{"model": "image captioner", "dataset": "photos with spoken descriptions (Open Images, Localized Narratives)", "train_examples": 203450, "image_size": 64, "crop_scale_min": 1, "horizontal_flip": false, "tokenizer": "char", "vocab_size": 53, "encoder_arch": "convformer", "encoder_norm": "rmsnorm", "encoder_norm_position": "pre", "encoder_activation": "quick_gelu", "encoder_mlp_ratio": 2, "encoder_parallel_block": false, "encoder_inner_norm": false, "encoder_patch_size": [4, 4], "encoder_conv_stem": false, "encoder_depths": [4, 7, 4], "encoder_widths": [48, 96, 192], "encoder_kernel_size": 3, "fusion": "cross_attention", "decoder_width": 256, "decoder_layers": 6, "decoder_norm": "layernorm", "decoder_norm_position": "pre", "decoder_activation": "geglu", "decoder_mlp_ratio": 2.67, "decoder_head_dim": 48, "decoder_fused_qkv": true, "decoder_bias": "none", "decoder_qk_norm": false, "decoder_parallel_block": false, "decoder_inner_norm": false, "decoder_positions": "learned", "decoder_cross_attention_every": 1, "decoder_tie_embeddings": false, "init": "kaiming_normal", "residual_init": "scaled_by_depth", "optimizer": "soap", "beta2": 0.99, "lr": 0.0025, "beta1": 0.9, "shampoo_beta": 0.99, "eps": 1e-08, "precondition_frequency": 25, "max_precond_dim": 1024, "one_sided": false, "adamw_lr_other_params": 0.0023, "grad_clip": 0.5, "ema_decay": 0.995, "steps": 9100, "batch_size": 96, "epochs": 4.3, "lr_schedule": "step", "warmup_steps": 910, "weight_decay": 0.1, "adamw_weight_decay_other_params": 0}
Rows from block 5 of the image encoder of a small image captioner, named by matrix and row number. Rows with one number belong to one neuron. Each number is 500 + 25 x the weight over its row's rms, rounded and kept within 0 to 999. All counts start at 0. Numbers have three digits each. After the name is the row's rms in percent of the matrix's.
Before each neuron's rows are labels from the 100 images, of 14976, where the neuron reaches its highest value: "place" is the part of the image that holds the peak. Only what is clearly more common there than usual is listed. The data: photos with spoken descriptions (Open Images, Localized Narratives).
# fc1: MLP up (encoder.blocks.5.mlp.fc1.weight, 192x96), inputs 0-95
# fc2: MLP down (encoder.blocks.5.mlp.fc2.weight, 96x192, transposed), outputs 0-95

place: top left
fc1.83 100:498496496569514477497506505504528473488535474510490504478503512480492501506509507487467513523525479472529479547456479488548469522484515485493469491504532474500480531525502536444522501538538523502532552479507549500486533479460508509523504473457536517475498491499486493443517509490491461532
fc2.83 095:467488495499486528491507544497487490459503472545475511485444515534507531522558498519528524497483512492497467490494513503495541507519501503518505547509524476501528510457533477528476536470458512495513489485515542516512523452449497513481567513485525507512499513504517483486485487444513457481

place: bottom left
fc1.20 076:534502469512472561482499524503462495496465517508508467509521522509496481531486502514451488539476488500482502476491497452460533509513517548477518524541511485496515476526483527432519548484494542514508527508481492470493437515496554495481539483468519514487477505490482488499519502522491482522
fc2.20 078:488494527463519484506503435534508521510507485459441502516467472514489506499493500478476515490526511497486491468478503528498485498535463444499499464521561499464444502539515495573527515492486501512550488481520499491492477485476472525472478483485493477513487483510552502489484493512536502491

place: top centre
fc1.144 096:467481514480542518510500491525477501457520535496496487473479528514486508517451510476504524493511525511472459481489516456518479528519469529522462484501506530515507511538487511490580501474516451501520511478486559485511470486478548498471461526478501497505496531495516478488472482540472527530
fc2.144 088:488509526500468515504530551468560482531461477506512495473506454493518470457524494533436489497507489473482490501487514519524515530469495494478531500503482540524490533527542536503490483499496500498494465531525474497486462524503498523515542490482515536515509462520477464535533544533519507498

place: top right; top centre
fc1.145 113:510497481498548541519497494508482482540495489525492511494485470526505482537465528524431533472518517548497515458485544469514462494465477495475482477497516511467497513558480562473508539499519512457520504492493540523498512509456467534532506508504512501505514527493504515511520494512514510458
fc2.145 116:492490475492494482459497490509501496484525488465474517461535517495481511461551509477544499544494517555518524543479509578493499517536493534529495522497479494496469521526531498538507489512492486511510493522485526520492487489505504502551504506467501497461488426493459541478505509479470504491

place: bottom right
fc1.112 101:478511516489486470482506478512517523470527524523521535466473500476495464509456479503497536492495531553528507487495458486491516460495483514460460511517519473500523524535485531481511465522489519513510498530529483530499538456444484543487447456480498488486517502443505473504476536497500510492
fc2.112 099:487476518529491493488528508514475539533518508482515468494495470508502513447526508488479519513524472537476503461524509559550477481496522482530511464466461478484501493511490496539507493487532505520481496520486506488548482534505523460487477470522484499508502483546429558522521468490481491522

place: top centre
fc1.101 093:490486505491498512482510493519507476496546474524500524476513508475517530519510512505498504467543527489534520501478528465484514530529531484453476486554461469455518466498478512537505466466476473508510511483464507462492526501514528469517442485516530459495492419506528514514478507494520497478
fc2.101 104:459410488473515475477528502514486486488504512481444499567546494504514534487509524471494504501508455477518516511501518538480487530472508515520498534486520502482489505504508503487499444498506497495534519463536451475469475501464493503532522502496502533533528550506508501521492467503503492480

place: middle right
fc1.180 120:484512481472501480450517539504469491523510551515486480483501496458541552492511497455496494477498501546520517463498510501466487506482528541517562475489496497516496498518479471483456542498498443467524511478486474538476514516482486496515493459487513517520488494535464536510526500470496524463
fc2.180 114:492510480500530506442508488497521510455508481480499498506513468512501463518497509548476491504540520442522515502465456484511518499559518473499468536526522506512500447488486519501509502505512517467478466507536453498544497519475510537543469491528528500482475492526515496513502479512466457549

place: bottom centre
fc1.133 106:539522490487507496507499523469498485509531492501463517446475512539510496527503547512497471505469525460496527486488542513501532443503502518510481509534460496528497550499505514522508519477512550451508508519532532533542479542488519472520483476485520473500522479507499458503508550506531542484
fc2.133 103:484504500469517443490513494532519514504498521485494514547506545506497510495476507530524548509468485480520445530524483511509511477475479492507487511499529481508516513486493448468551464509483450491482523470527434497516521486507526501514510527496532518459520481511529557515486527524540511470

place: top right
fc1.26 100:528478516502495493496491502470456456505464476524447520489543506508472485498555551501501456488500540526503537472498491484498491483468491513505487457442511516508505504556475515487532507482535489524492501531498502506469506498535479491536480542511512509494487501520512454512467456494460468533
fc2.26 108:486540512498535507494544526547526499496508492484483525485484529465521503461519545425547512486539482487549521549489492462473529527497474493502459472496481503529494543506509509507502535488511504467515497533509549522515488490474500497485492472469495524505476522483475498475473509506546511477

place: top right
fc1.167 112:481519458511494482490459512501498449531494546525533474492477518463473504526549523494494518515462499490517544527497524506525493471511519516493482486481519519551516480532465496495535499487480492527504501528482451446495535496489493504532537529479466456504488464494480483465545495500473459490
fc2.167 112:518514497475504500438531464495485508475529515502457472492491471479536501490500485524502479535494491552499526494514513488486498549553461490489457507498501552434532525473487496529504526482502493475517518446471507483493538531492485498496444482518517549506494488512490509486524502503491462529

place: top right
fc1.111 087:505505477491494516500493459490501524499464504544503508551511488484498537481501506534533490499496485490489507454478525443536493489499514477515522539487501509466508460543469486520471491492491532522578542504474501452500464501494454468446488511534517488483507488505491466499445480488497506483
fc2.111 086:517479496486459471565511485507507497493467532525544537509502549545442497495481514539506489501505491531480512521502478501534438504512509475460501492518490462501440526518512476485498523495523488507518491472519471457489522487500501513523537476505476530461491493508475507466492464512482510452

place: middle right; bottom right
fc1.64 122:489501482467465469538480535523490510474503513510504431492509503500499504481514537475444508504539511514527531486519494481568537507498480551506475543548501528515553494477502503494497493499486538531543511502476492496486548472509477502501522517524508522471493504523523492533533523533518484474
fc2.64 115:480532459516491466455505489470484520488505523494533538524461466457543486517487490473534501474494530494585464449499468494501506519514517466523538508505507508479482509527469477495513529475481464502485485469486504510523489531477504500458485475522482485512469508496518495486510551510480481538

place: bottom left; bottom centre
fc1.38 100:476541487485520507497506491516487524477492555501475466497483515460491501556521462494531517494493497480494532531489514509526538503551480500549471513495433493481501498536474491478516519475502489473483511481526518492499501519516505530521529477486502547494561427470506477489504535528506524489
fc2.38 103:516505472558524483485498536509478484482488506489520467535477536485498523435454516502519532508497494479507501516531468492491537509504524456457461528473549538497520528488496466476503511519502519457491465500484499510495479486522542495481541477518492463496446497487503529516493499461458478491

place: top centre
fc1.117 094:522549493508486494530525497496504531482488495546462499515535483465474498572461502451492531511465487478499473485473491493524505440479502526482513501498495507468473541529518523504502535514490493509520486473510509461448505517490467539499437502511487463510457463478495486502508496520501483528
fc2.117 099:514446488496499529503474504512497469445534535522537526486493459516550488471523516525489512527504499552485543525513487503513502524492478490500494499511482502516529453477502512513505459530480451543510550478492517474527510473478526492549521497477527534510534469510531478499494525479526467507

place: bottom right
fc1.121 095:520555539506543482496488509481467498490477510486505516490495536495523529487497470551527505493515501516518476538543564511510458505457501519530460538478461527488510507540490507488522479473503515527522464489492488518518458469474457518500505476492550501531493478479485521525549506515509490479
fc2.121 086:554474509526506478541479478449538513566534548469477480491490495547513491512492544455474499534497522521528456473458510498476515480503501490508502530517503490517507505521492527535546477473481515494505548522506521522493510525504532507534515482509503479491551474523496518525502477481508484497

place: top centre
fc1.171 113:517499522493529479478462481502473517530477494509476503527485536468494455506493516475503503541511498498524479471485493508484495483509525519514494510472449507481540472503543543482549504518555507470497456488482494470521525470511482514489464480465528541498512478525494520455497454525491491428
fc2.171 116:512494485515504482513473495500513551491541541450463492509504527546472482497508513477508553525539522556498508474499475493473535502507496484483460486512501540488542536528527539502512495511543458447515507503500532525481506477553516510490500468498524506471460492512547504486515502506491519479

place: top left; top right
fc1.27 107:520527451537501488484478514530530496479514506510476481471500500522525509510524531516525488513568536457484470512429502530542546491491469463517494488487538449471506517530512478451525493488505528477499504494518495505493507484507511499466524464484538508520498503543489495458468494502473483495
fc2.27 123:531510491476499476500476511511471529444505464540467522455506488510525511495485520473555570505501541447499472513508533499498503518510513501546506519464507499465492480519481499481465527477517557513526485477462461471477500501501493481530524487475526536503488519513494498483484501516467530535

place: bottom centre
fc1.154 118:496484485507483498531527503560463499537537474520529490515463508477519489487522516529515497510515529488482519497518501482514467459529499532541498517518459527515544487496452455482483489511486442491515525515533504545536494497513472510483533506456540482445514504512484490460499521505482504542
fc2.154 112:491524482492532531490500540457497476443508536492519509512525489553464484509511472473525538507536513475542494480481487486463466530525480500470500519506531480500496524496523528523482550501496503502529506482466528481484503520474529503509497571476470522531491479478522536461532525510467490485

place: top centre
fc1.177 092:533510452455522498446505442498511484429539522480498481493481514504534526516541500515508498495495468507490524524506505490492525514484472497547521532522488516475483497495507496499513451480471483497493479489537509531490535521486510494522473444490478513478513531526535535442500483511481462502
fc2.177 096:505505536484467511491524523500473487526458494504527498472482528443479500523516514478481498502524454504477499516503465489484434478517549479478482543515519496472506480507521500523489489532511498535552529501512509484477483488478532488492526497530502445486479459498501489515530501483522523584

place: top right
fc1.93 110:485492475509515506524513522489528516487488550527453488537474497448540472545502485499500497529505510569505482513502506509508499501588512496490491502517501494472537531502476534486527546471532465499492494466463513485496510528486510500486502485464494515493532509448494478470494527502495477452
fc2.93 106:449457504546538476460523487445514495521470529502506507509507500503534518493541497517497538521528467468500549488486502524434530513514499542472480498471488514487537494519518496515513510497488543485482496534488490518478512496527473462489530485507504485462514490489533477489451517510465520544

place: bottom centre
fc1.115 120:515525491524523501449496498503460472468501536483535501488492502508523479569498493537505475497498526507515475516471518483500477465540500507547427503512494535505537475510489518503520519466496516465438495527515486515491501495507447511505522491441480511502533506499490521525514546525509465496
fc2.115 123:517479445499473492543496491489493476528539499512538509448484444502506514514467549512528465542486462504503464537475511548510496537510517530488478474466494507517541499492503507495527519508464487477521490489474475453518466521491524503483491460512484511519474498528509524529487485517522550525

place: top right
fc1.157 119:510513483553514496486477510456503504557505488511484494472514512491503509497509474508486522481500540533498534535494467485514492456515479497518492525481502486460528535533498525472478539512524484510539491470500469526504534527557466501462493552482493489507477498479502461481556516547505449509
fc2.157 121:516526492496518558463516499538498525506488501490483502535480529477486468491503534465513487509500495468507499526487532521514513521447492479489496465504497539505517467520495526527510465502514498464505541559491547527492500449450495492493496448474497520549502557526486492477486538495491525469

place: bottom left
fc1.87 120:566529515511482438511535529480478486486451523530504496504519469468513531486518458492482474479523481492513465494489519495533483480457494534490519477476520520520537465538503504487487499493525498530495502486482517535520486527493531485516470461525470513500506445475469502524437519496503519481
fc2.87 116:492513479513493520500534503531506464522519480510535487555465479496475473517507509480529454513525516514487471492504513508475495522530535499492496531487509505504491477523480521488536512521452487483461493519513547459521518507513477519515523450459502497514500535486549459455512526424466510510

place: top centre
fc1.178 098:467491530480506510502518489498475481485475473511465509493532509490489503525523514498464482491545489514466553524469460507540532524482523481437512531483500495505527492502493546523489496490469505519485449481517468458461556500458457473508499472487512502519474457495514541507543511480494483490
fc2.178 105:480502483530451503489496505522476548481498525529509514481437494531456510472507476526521532526499458483476499472471550485495466476485484527483513485469547505485493460486496516509502509503460481511543514506510497503533476483526531522514475545436515491519478543497536466519491475499478498504

place: top left
fc1.43 093:510543462480452512483540532522484507556517467471510477488561496558482478476507488496479504502467513533507519522489502469519499535472526519474470523468514495477556503522513488473506519498487527483519492462488490514517507471507512491503438498525522526531480502515509480492510453519467517460
fc2.43 094:514483523552512530469481521497531476486468546557506508540466505500515488512495497483490492463514530503480485480478501500519551457499556551517487515504534527493516498555511500497518468489537499480497501517502501491550481528508475499454520500498526485459506544543521490510501539474527490484