Rows from block 11 of the image encoder of a small image captioner, named by matrix and row number. Rows with one number belong to one neuron. Each number is 128 + 24 x the weight over its row's rms, rounded and kept within 0 to 255. All counts start at 0. After the name is the row's rms in percent of the matrix's.
Before each neuron's rows are labels from the 100 images, of 14976, where the neuron reaches its highest value: "patch colour" is the nearest of a few named colours to the mean colour under the peak. Only what is clearly more common there than usual is listed. The data: photos with spoken descriptions (Open Images, Localized Narratives).
# fc1: MLP up (encoder.blocks.11.mlp.fc1.weight, 384x192), inputs 96-191
# fc2: MLP down (encoder.blocks.11.mlp.fc2.weight, 192x384, transposed), outputs 96-191

patch colour: black
fc1.366 081 [120 156 115  99  74 106 127 100  93 155 113 155 170  97 128 136 132 109 120  86 140 104  95  87  87 147 159 133 107 140 145 144 142 133 140  83 115 124 135 137 123 121 107 125 132  68  75 126 160 163 102 171 141 144  81 123 123  99 109  95 123 109 102 131 116  96  88 166 134 139 163 144 121 157 130  83 133 125 111 123 129 133 134 155 113 115 121 100 160 163 113 107 124 169 111 138]
fc2.366 086 [144 134 143 146 136 118  98 154 101 118 120  90 102 181 108 135 134 130 133 126 101 113 153 106 142 104 114 147 112 121  59 188 102 132  65 147 136 152 124 114 138  79 114 160 136 124 135 159 152 169 179 107 126 157 135 148 142 117 128 115  99  47 133 113 133 104 178 125 102  90  96 114 144 162 146 160 136 120 100 130 108 133 123  88  98  98 107  67 122 140 104  97 114 127 133 136]

patch colour: grey
fc1.92 099 [137 147 172 110 161 154 129 106 114 133 141 177 119 127 136 120 150 134  91 130 102 137  80 101 135 137 132 128 125 126 127  77 154 139 157 141 120 120  91 143 144  88 124 102 150 112 143 149  86 139 109 169 167 142  99  95 114  95 143 132 135  94 105 122 119 136 109 158 147 124 151 209 134 139 118 159 112 108 159 130  96 132 135 121 149 179 153 102 136 142 152 137 124 100 138 134]
fc2.92 099 [ 74 160 118 125  90 137 110 107 123 137 138 121 115 141 131 132 133 150 133 139  91 121 161 113 160 133 150 128 158 118 151 140 155  89 145 114 113 162 121 144 135 140 140 157 162 153 150  94 168 166 153 140 125 146 115 139 139 121 135 133 178 166 145 104 172 122 121 139 112 102  95 146 143 138 130 101 144 169  97 105 132 184 131 133 108 103 111 134 147 119 124 112 153 154 115 146]

patch colour: black
fc1.241 093 [113 130 115 103 124 117 141 135  93 100 135 131 145 147 160 112 165 115 111 132 116 108 131 118 165 118 138 110 150 135 118 137 148 125 138 108 107 115 132 128 148 128 121 105 118  82 121 171 115 130 106 131 133 169 151 160 130 135 135 108 141 120 107  67 136 142 161 108 137 155  92 110 105 141 150 144 109 133 163 104 118 157 192 157 139 132 103 124 140 106 114 192 117 132 167 107]
fc2.241 106 [120 155 102  59 138 100 136 155 156 126  94 115 108 102 120 146 104 152 147 197 174 105 143 130 158 101 122 165 160 113 143 107 122 113 113 114 108 132  97 108 146  88 136 136 151  92 152 100 136 108 125  77 131 124  83 151 170 123 108 112 113 129  87 112 104 194 118 135 142 115 109 142 134 155 125 181 143 136 128 140 103 126 130 135  88 138 155 121  89 138 129  95  93 126 145 115]

patch colour: white; pink
fc1.279 106 [115 129 117 163 109 157 127  86 136 168 146 133  55 136 106 150 136  98 159 133 116 128 118  73  86 127 119 101 184 117 111 115 136 134 176 149 140 108 151 107 138 123 106 133 120 104 177 161 139 115 119 129 156 131 107 137 145 124 131 149  88 134 114 131 110 153 111 121 155 120  91 124  95 100 120 105 106 134 155 150  95 193  86  99 138 159 122 147 128 163 110 101 170 147  88 128]
fc2.279 105 [134 108 164  62 116 119 130 133 129 115 163 141 174 125 146  91 125 143 173 130 104  95 107 109 111  92 167  92  75 116  91 132 124 110 139  88  94 136 134 138 117 139 124 149 131 135 158 117 182 118 145 143 112 146  88 127 109 143 122  81  94  85 110 105  90  96 165 164 130 147  65 117 132 155 125 121 154 164 152  69 135 113 131 141 136 159 124 137 126 111 152 122 160 147 109 135]

patch colour: black
fc1.75 111 [115 131 112 109 157 124 123 130 140 139 155  98  91 139 141 153 186 130 103 138 135 137 157 139 108 122 154 181 119 116 148 132 165 121  48 121 145 162 160 118 108 138 118 122 110 143 124 129 116 153 107 143 146  90 154 137 129 130 131 156 117 142 132 141 128 136 198 145 120 147 170 146 133  85 130 151 110 136 134  90 115 151 140 158 112  67 135 110 149 107  94 122 137 139 108 116]
fc2.75 103 [126 107 117 121 135 130 123 176 131 133 105 129 144 118 143  92  77 159 181 174 116 144 150 148 156 117 113 152 107 130 130 154 131 143 164 148 133 118 106 128 125 154 144 159 171 127 114 142 140 120 132  99  97 113 131 106  74 114 122 128 134  74 140 142 102 111  95 115 168 107 115 110 148 159  88 156 177 121 155 129 168 138 120 121 162 129  98 124 101 117 154 103 115  95 159 155]

patch colour: grey
fc1.285 094 [112 109 115 115 119 157 113 171 105 110 124 103 110 133 160 113 134 126 149 136 121 130 121 156 149 156 139 175 139 129 172 153 170 127 125 160 134  85 142 138 151  60 115 117 181 105 126 104  98 115 119  98 177 117  92 141 104 119 100 116 105 128 171 115 153 137 114 107 120 119 131 123 101 126 142 136 143 115 142 150 144 141  98 153 106 121 108 158 112 123 107 118  90 158 141  91]
fc2.285 109 [121 152 143 138 128 131 126 131 142 162 100 186 176 119  88 147 143 111 155 160  62 100 147 147 115 110 107  93 164 106 128 118 104 125 102 143 106  97 118 117 113  75  90 121  96 125 135  99 136  94 102 127 113 150 138 109 111 127  91 133  99 160 129 101 119 134 124  95 138 140 107  99 118 145 139 128  90 136 108 105 123 156  98 155 122 121 134  80 176 106 111  89 131 119 170 118]

patch colour: black
fc1.87 090 [119 137  97  95 124 141 104 124 163 126 177 161 169 148 181 137 116 160 152 109 105 138 128 117  89 131 128 117 130  97 150 132 198 137 115 158  95 133  91 122 111 162 123 132 146 126 118 106 153 150 125  93 170 140 138 131 109 147  55 133 134 110 136 167 119  95 123 135 106 100 145 120 126 110 153 136 148 162 143 125 157 120  89 150 190 120 134 130  84 141 110 117 142 130 110 109]
fc2.87 089 [141  99 131 171 135 141 146 123 114 148 131 121  89 121 139 112 147 113 167 173 126 149 153  94 162 123 100 109 128 121 155 113 101 109 124 145 158 165 153 160 105 122 146 137 123 137 149 177  67 153 113 144 131 112 106 135  85 143 162  94 105 186 101 101 148 132 142 106 177 141 148 154 108  90 155 148 118 114 118  98 125 147 188  91 115 150 115 114 147 127 130 122  94 116 148 107]

patch colour: black
fc1.364 102 [167 131 129 155 136 162 157 100 129  89 118 160  71 175 142 122 120 129 110  94 140 122 124 117 120 111 114  90 139 107 120 156  92 134 119 144 137 150 149 128 157 139  77 118 151 110  94 154 104 120 141 164 163 151 138 127 147 131 131 100 111  79 102  98 112 141  92 114 167  90 172 184 121 104 110  99 118 119  60 143  85 131 113 133 146 140 111 123 112 140 110  92 113 139 163 129]
fc2.364 103 [135  89 112  92  99 146 128 145 137 150 125 132 171  93 106 171 148 169 143 131 142  95 130 148 118 100 137 153 129 103 130 117 100 110  81 103 109 193  87  91 115 126 120  96 150 123 104  97 189 115  86 115 139  99 118 128 195 137 157  87 124 141 138  96 106 142 141 140 107 136 119 117 160 120 118 144  96 143 154 141 111 139 113 138 145 136 150 156 143 111  93 161 127 125  99  97]

patch colour: black
fc1.177 090 [158 150 120 153 136  81 126 130 124  72 118 116  91 158 140 162 148 122 133 147 142 146 152  70 105 109 106 116 144 163 101 137 142 146 101 120 146 159 119 132 135 155 110 109 153  97 139 153 144 142  91 118 143 127 170 140 125 137 109 140 135 135 122  78 138 137 112 164 142 187 163 155 143 153 129 132 100  88 132 100 112 160 140 130 134 147 134 130 160 149  94 114  77 180  92 123]
fc2.177 094 [105  73 177 131 130  91 105 121 154 145  88 152  85  98 129 170 173 122 138 141 136 136 119 108 155 152 139 125 172 126 136 121  97 124 121 104 145 131 152 165 137 131 110 119 155 108 139 136 161 181 127 175 132 143 124 118 111 160 148 111 131 118 109 139 121 167 138 100 123 149 134  82 191 130 129 107 121 137 112 120  98 100 124 119 117 140 125 105 127 137 115 122 169 100 119 135]

patch colour: black
fc1.269 117 [123 166 114 146 159 161 178 117 124 103 161 149 162  97 114 145 119 117  88 158 128 122 126 127 162 106 167 130 113 109 162 164 146 119 108 140 135 152 132 139 104 122  90 127 125  96  82 106 120 134 105 129 122 153 146 103 129 165 102 125 143 117  91 121 119 154 108 144 163 137 127 139 145 110 132 118 142 104 109 113 147 150 134 123 154 147 111 137  94 102  79  61 122 140 121 182]
fc2.269 123 [130 104 138 144 123 155 132 114  85 135 150 116 135 102 115 126 148 121 108 151 142 108 101 143 133 135 117 194 130 101 144 141 115  81 119 120 145 149  78 123 109 136 132 117 120 106 121 137  90 161 164 128 138 165 141 126 136 128 146  99 121 120 156 108 118 191 103 142 190 136 130 102  89 131 154 111 135 115 132 110 113 117 163 159 162 130 128 144 121  65 141 123 101 101 127 135]

patch colour: blue; cyan
fc1.259 111 [125 164 112 124 134 128 108  78 108 158 148 147 158 138 136 107 152 132 102 155 156 101  94 128  80 126 144 148  91 127  81 151 108 159 150 150 122 150 107 117 144 159  79 137 130 104  93 141 111 131 126  74 113 128 116 127 101 132 151 146 111 113 124 108 132 148 171 117 128  91 144  90 108  85 135 139 108  98 133 103 156 123 134  86 117 130 141 127 166 160 171 122  79 108 120 124]
fc2.259 111 [162 161  95 127 152 161 119 119 132  99  62  84 166 150 105 123 132 117 119 140 113  99 143 117 118 150 129 105 111  60 143 130 125 142 187 104 137 102 125 132 113 171 144  67 159  79 160 141 105 154  94 118 157 114 132 135 126  89 136  96 159 127 143  98  99  97 133 117 137 103 135  90 109 139 125 124 152 177 137 147 129 177 121 147 133 152 144 126 107 176 152 143 135 136 146 108]

patch colour: grey
fc1.283 092 [112 140  90  89 120 140 148 133 129 129  80 152 107 166 132 119 175 145 118  99  91 158 117  95 133 141 171 116 149  93 161 100 164 164 111 123 110 114  77 136  99 132 146 135 158 123  88  82 137 127 124 115 111  97 114 124 139 102 134 172 107  99 145 146 114 151 132 150 147 164 105 130 111  74 122 146 147 133 123 110 107 104 150 134 168 154 126 102 140 131 154 106 122 161 159 146]
fc2.283 094 [ 80 126 164 112 141 138  97 122 133 133 117 170 120 120 112 108 139 136 127 153 132  81 123 102 137 156 141 139 123 140 112 119 141  99 161 110 111 124 157 117 135 100 108 117 119 156 132 120 106 122 180  53 114 111 118  95 107 171 114 109 139 120 121 137 152 116 151 116 178 137 148 163 144 140  92 140 136 127 127 172  95  76 132 119 132 100 195 160 154  87 135 113 143 141 126 137]

patch colour: pink; white
fc1.234 081 [137 153 136 152 142 126 148 144 122 143  97 128 143 108 116 137 144 109  82 118 135 131 126 111 133 132 135  93 144 136  89 153 107 170 121 114 180 136 131  96 118  82 121 139 121 108 153 109 133 103 142 150 121 112 147 135 102 142  96 127 113 102 143  99 126 144 103  99 141 122  93 121 109 130 150 130 131 128 132 153 129  94 113 101 145 158  99 130 103 105 142 144 126 114 107 121]
fc2.234 096 [136 167  97 118 118  83 110  87 145 146 116 109 168 130 138 141 102 133  95 163 156 153 104  93 126 132 106  75 156 130 134 156 123 142  97 101 167 131 131 147 102 120 147 165 114 138 134 143 113 102 149 122 136 138 109 136 115 112 137 126 108 115  86 136  88 136 114 152 122 104 118 151 129 106 107  99 149 143 125 123 136 107 119 106 123 136  73  87 104  92 126 143 157 123  91 121]

patch colour: pink
fc1.55 115 [158 120 138  85 110 126 152 147 177 163 162 117 171 109 138  96 122 120 104 111 108 152 159 176 120  99 131 132 142 192 135 179 124 145 166 125 167 140  78 143 101 150  99 153 116  97 120 174 106 113 123 173 104 116 141 119 139 112 131 181 126 132 132 110 157 112 135 114 150 161 140 116 113 111 145 116 133 115  78 128 126 159 124 145 111 115 145 131 118 123 103  79 114 122 134 126]
fc2.55 105 [ 81 122 168  80  73 132  75 182 136 119 171 118 162  88 116 108 152 103 130 145 112 114 120 149 164 141 162 127 128 122 147  94  83 142 137 140 109 113 122 154 130 120 139  85 138 115 165  97 104 124 136 122  82 140 157 161 120 105 111 121 117 133 155 121  90 123 131  72 107 108 152 124 157 104  85  68 123 141 104 140 136 110 109 175 149 123 108 119 140 155  94  86 128 129 129 142]

patch colour: black
fc1.155 089 [125 138 119 154 136 155 136 116 142  91 117  71 133 177 105 157 157 136 117 150 143 131 119  92 147 143 105 121 157 115 122 117 166 131  96 142 132 132 131 104  79 105 143  71 133 153 110 131 156 121 172 140 136 106 156 145 154  95  85 146  83 149 144 150 140 146 130 102 156  96  93 141 121  90 106 115 180 118  97 147 123 170 177 106 132 159 100 117 142  74  88 121 138 104 120 111]
fc2.155 090 [115 123 157 142 131 125 121 133 126 147 148 156 107 147 115 114  97 164 133 134 136 133 113 155 116 140 101 120 114 126 104 131 155  52 135 128 107 170 128 136 136 125 145 165 144 111 131 145 144 119 146 103 100 122 211 141  93 147 139 167 190 160 142 130 153 107 104 134 158 130 166 117 156 147 126 187 150 122 129  81 157  85  92 152  86 138 143 104  98 118 135 131 149 177 109 114]

patch colour: pink
fc1.83 112 [150 120 144 150  90  95 127 127 123 129 149  96 159 101 121  86 135 120 163 143  88 129 122 159 119 118 128 169 127 133 126 103 123 157 141 113  86 135 165 111  98 112 145 144  85 150 142  90 126 188 159 140 114 177 127 104 116 141 127 152 135 134 120  95 135 160 135 110 175 100 112 159 101 131 140 151 121 128  89 101 146 158 141 141 128 156  88 124 112 126 128 135 141 130  99 127]
fc2.83 112 [120 103 114  69 145 134 116 102  50 152 104 154 146 123 101  98 151 155 141 110 139 123 155 159 149 120 151 148 139 110 117 162 140 146 109 127 165 106 116 126 136 129 130 100 182 132 117 120 115 146 149 120  98 168  95 148 151 133 135  85 129 113 159 111 117  99 142  93 101 139 140 186 146 152  98 124 156 141 137 117 130 112  99 157 163 137 137  88 130 119  92 131 197 145  87 134]

patch colour: black
fc1.17 091 [148 109 139 113 157 129 114 160 125 117 140 121 114 129 139 140 121 166 139 148 135 165 168 102 148 146 146 123 119 120  74 114 100 167 111 145 112  98 125 152 141 139 109  78 137 142  96 114 122  88  90 113 109 104  96 103 159 137 130 120 143 154 147 136 148 142 126 155 161 141 115 126 138 129 118  89 115 144 127  85  89 154 174 149 167 136 141 131  89 103  75  92 143 171 126 127]
fc2.17 083 [119 130 128 137 141 137 131 125  90 140 129 122 158 146 118 161 137  88 128 119 142 113 160  91 127 128 140 148 142 148 162 149 130 136 136 133 106 111 122 134 140 134 176  97 136 112 107 161  90 171 188  93 159 125 137 161 109 116  93 122 143 129 140 169 122 118 129 173 146 121  87 135 133 166 114 120 127 113 134 147 140 111 110  79 119 171 130  90 135  94 142 141 129 101 140  92]

patch colour: grey
fc1.372 091 [116 147 155 151 135 105  90 112 101 132 143  86 121 108 104 145 150 129 122 151 117 138 124 105 110 135 181 148 131 125 170 130 122 109 115  82  92  92 123 168  96 132 102 120 147 135 175 125 135 125 122 137 101  96 166 166 131 140 115 120 106 141 134 143  85 172 131  84 137 126 158 119 161  76 137 124  99 116 141 142 137 126 126 146 171 146 147 140 159 118 143  92 100 128 147 104]
fc2.372 084 [128 162 155 120 110 155 104 135 155 124 152 133 129 127 137 132 114 115  85 127 106 125 121 119 128 106 121 143 133  76 134 128 127 130 126 136 132 134 107 108 143 117 118 148 128 109 115 104 133 144 105 172 151 102 147 109 169 144 150 185 174 205 139 119 147 102 129 143 129 150 155 111 164 136 137 124 125 106 127 164 133  99  96  80 105 137 123 159 102 116 109  87 135 129 113 136]

patch colour: pink; white
fc1.242 087 [ 96  81 134 128 131 172 164 111  84 134 124  81 126 148 162 151 107 144 124 132  80  75 127 129 137 178 139  91 139 104 163 129  91 140 104 130 177  88  77 160 114 129 127 109 113 121 134 115 182 137 117 117 162 146 121 177 157 179  64 170 114 132 117 139 108 116 135 145 129 144 115 146 140 125 148 105 158 145  76 123 104 176 158 122 139 146 165 145 166  89 140 145 127 121 106 122]
fc2.242 089 [121 114  99 135 138 121 131 141 137 125 124 128 135 168  94 141 157 114  85 133 164 154 116 109 119  99 116 110 122 161 150  80 123 154 113 128 162 107 177 108 130 167 142 103 113 123 129 139  96 126 134 127  97  98 179 111 105 126 132 135 143  86 109 123 120 175 128 116 110 104 178 112  81 138  97 127 125 148 142 179 180 116 133 142  96 125 165 115  95 162 142 145 112 154 130 114]

patch colour: blue
fc1.353 094 [ 96 118 125 108 130 112 149  78 137 117 114 118 157  82 135 149  94 118  88  89 139 130 139 104 104 183 129 121 116 139  94 138 130 158 173 107 152 119 130 133 119 121 124 151 146 155 148 123 140 120 126 153 126 128 156 147 161 109 144 147 147 156 113 152 129 126 139 164 184  93 166 109 109 146 115  97 146 128 119 141 110 171 133 143 124 113 117 128 148 147 137 114 118  80 119 130]
fc2.353 107 [115 109 140 100 119 163 134  86  97 132 117 124 182 174 104 109 104 149  80 138 137 142  79 123 143 156 127 109 139  74 130 131 140  92 133 134 152 135 135 170 153 147 127 145 153 112 107 123 121  89  85 136 136 152  93 131 150 147 189 119 146  86 133 118 158 105 132 144 111 150 114  93 133 143 131 125 110 118 127 118 154  92 152 169 127 105 118 143 123 100 129 120 111 132 148 111]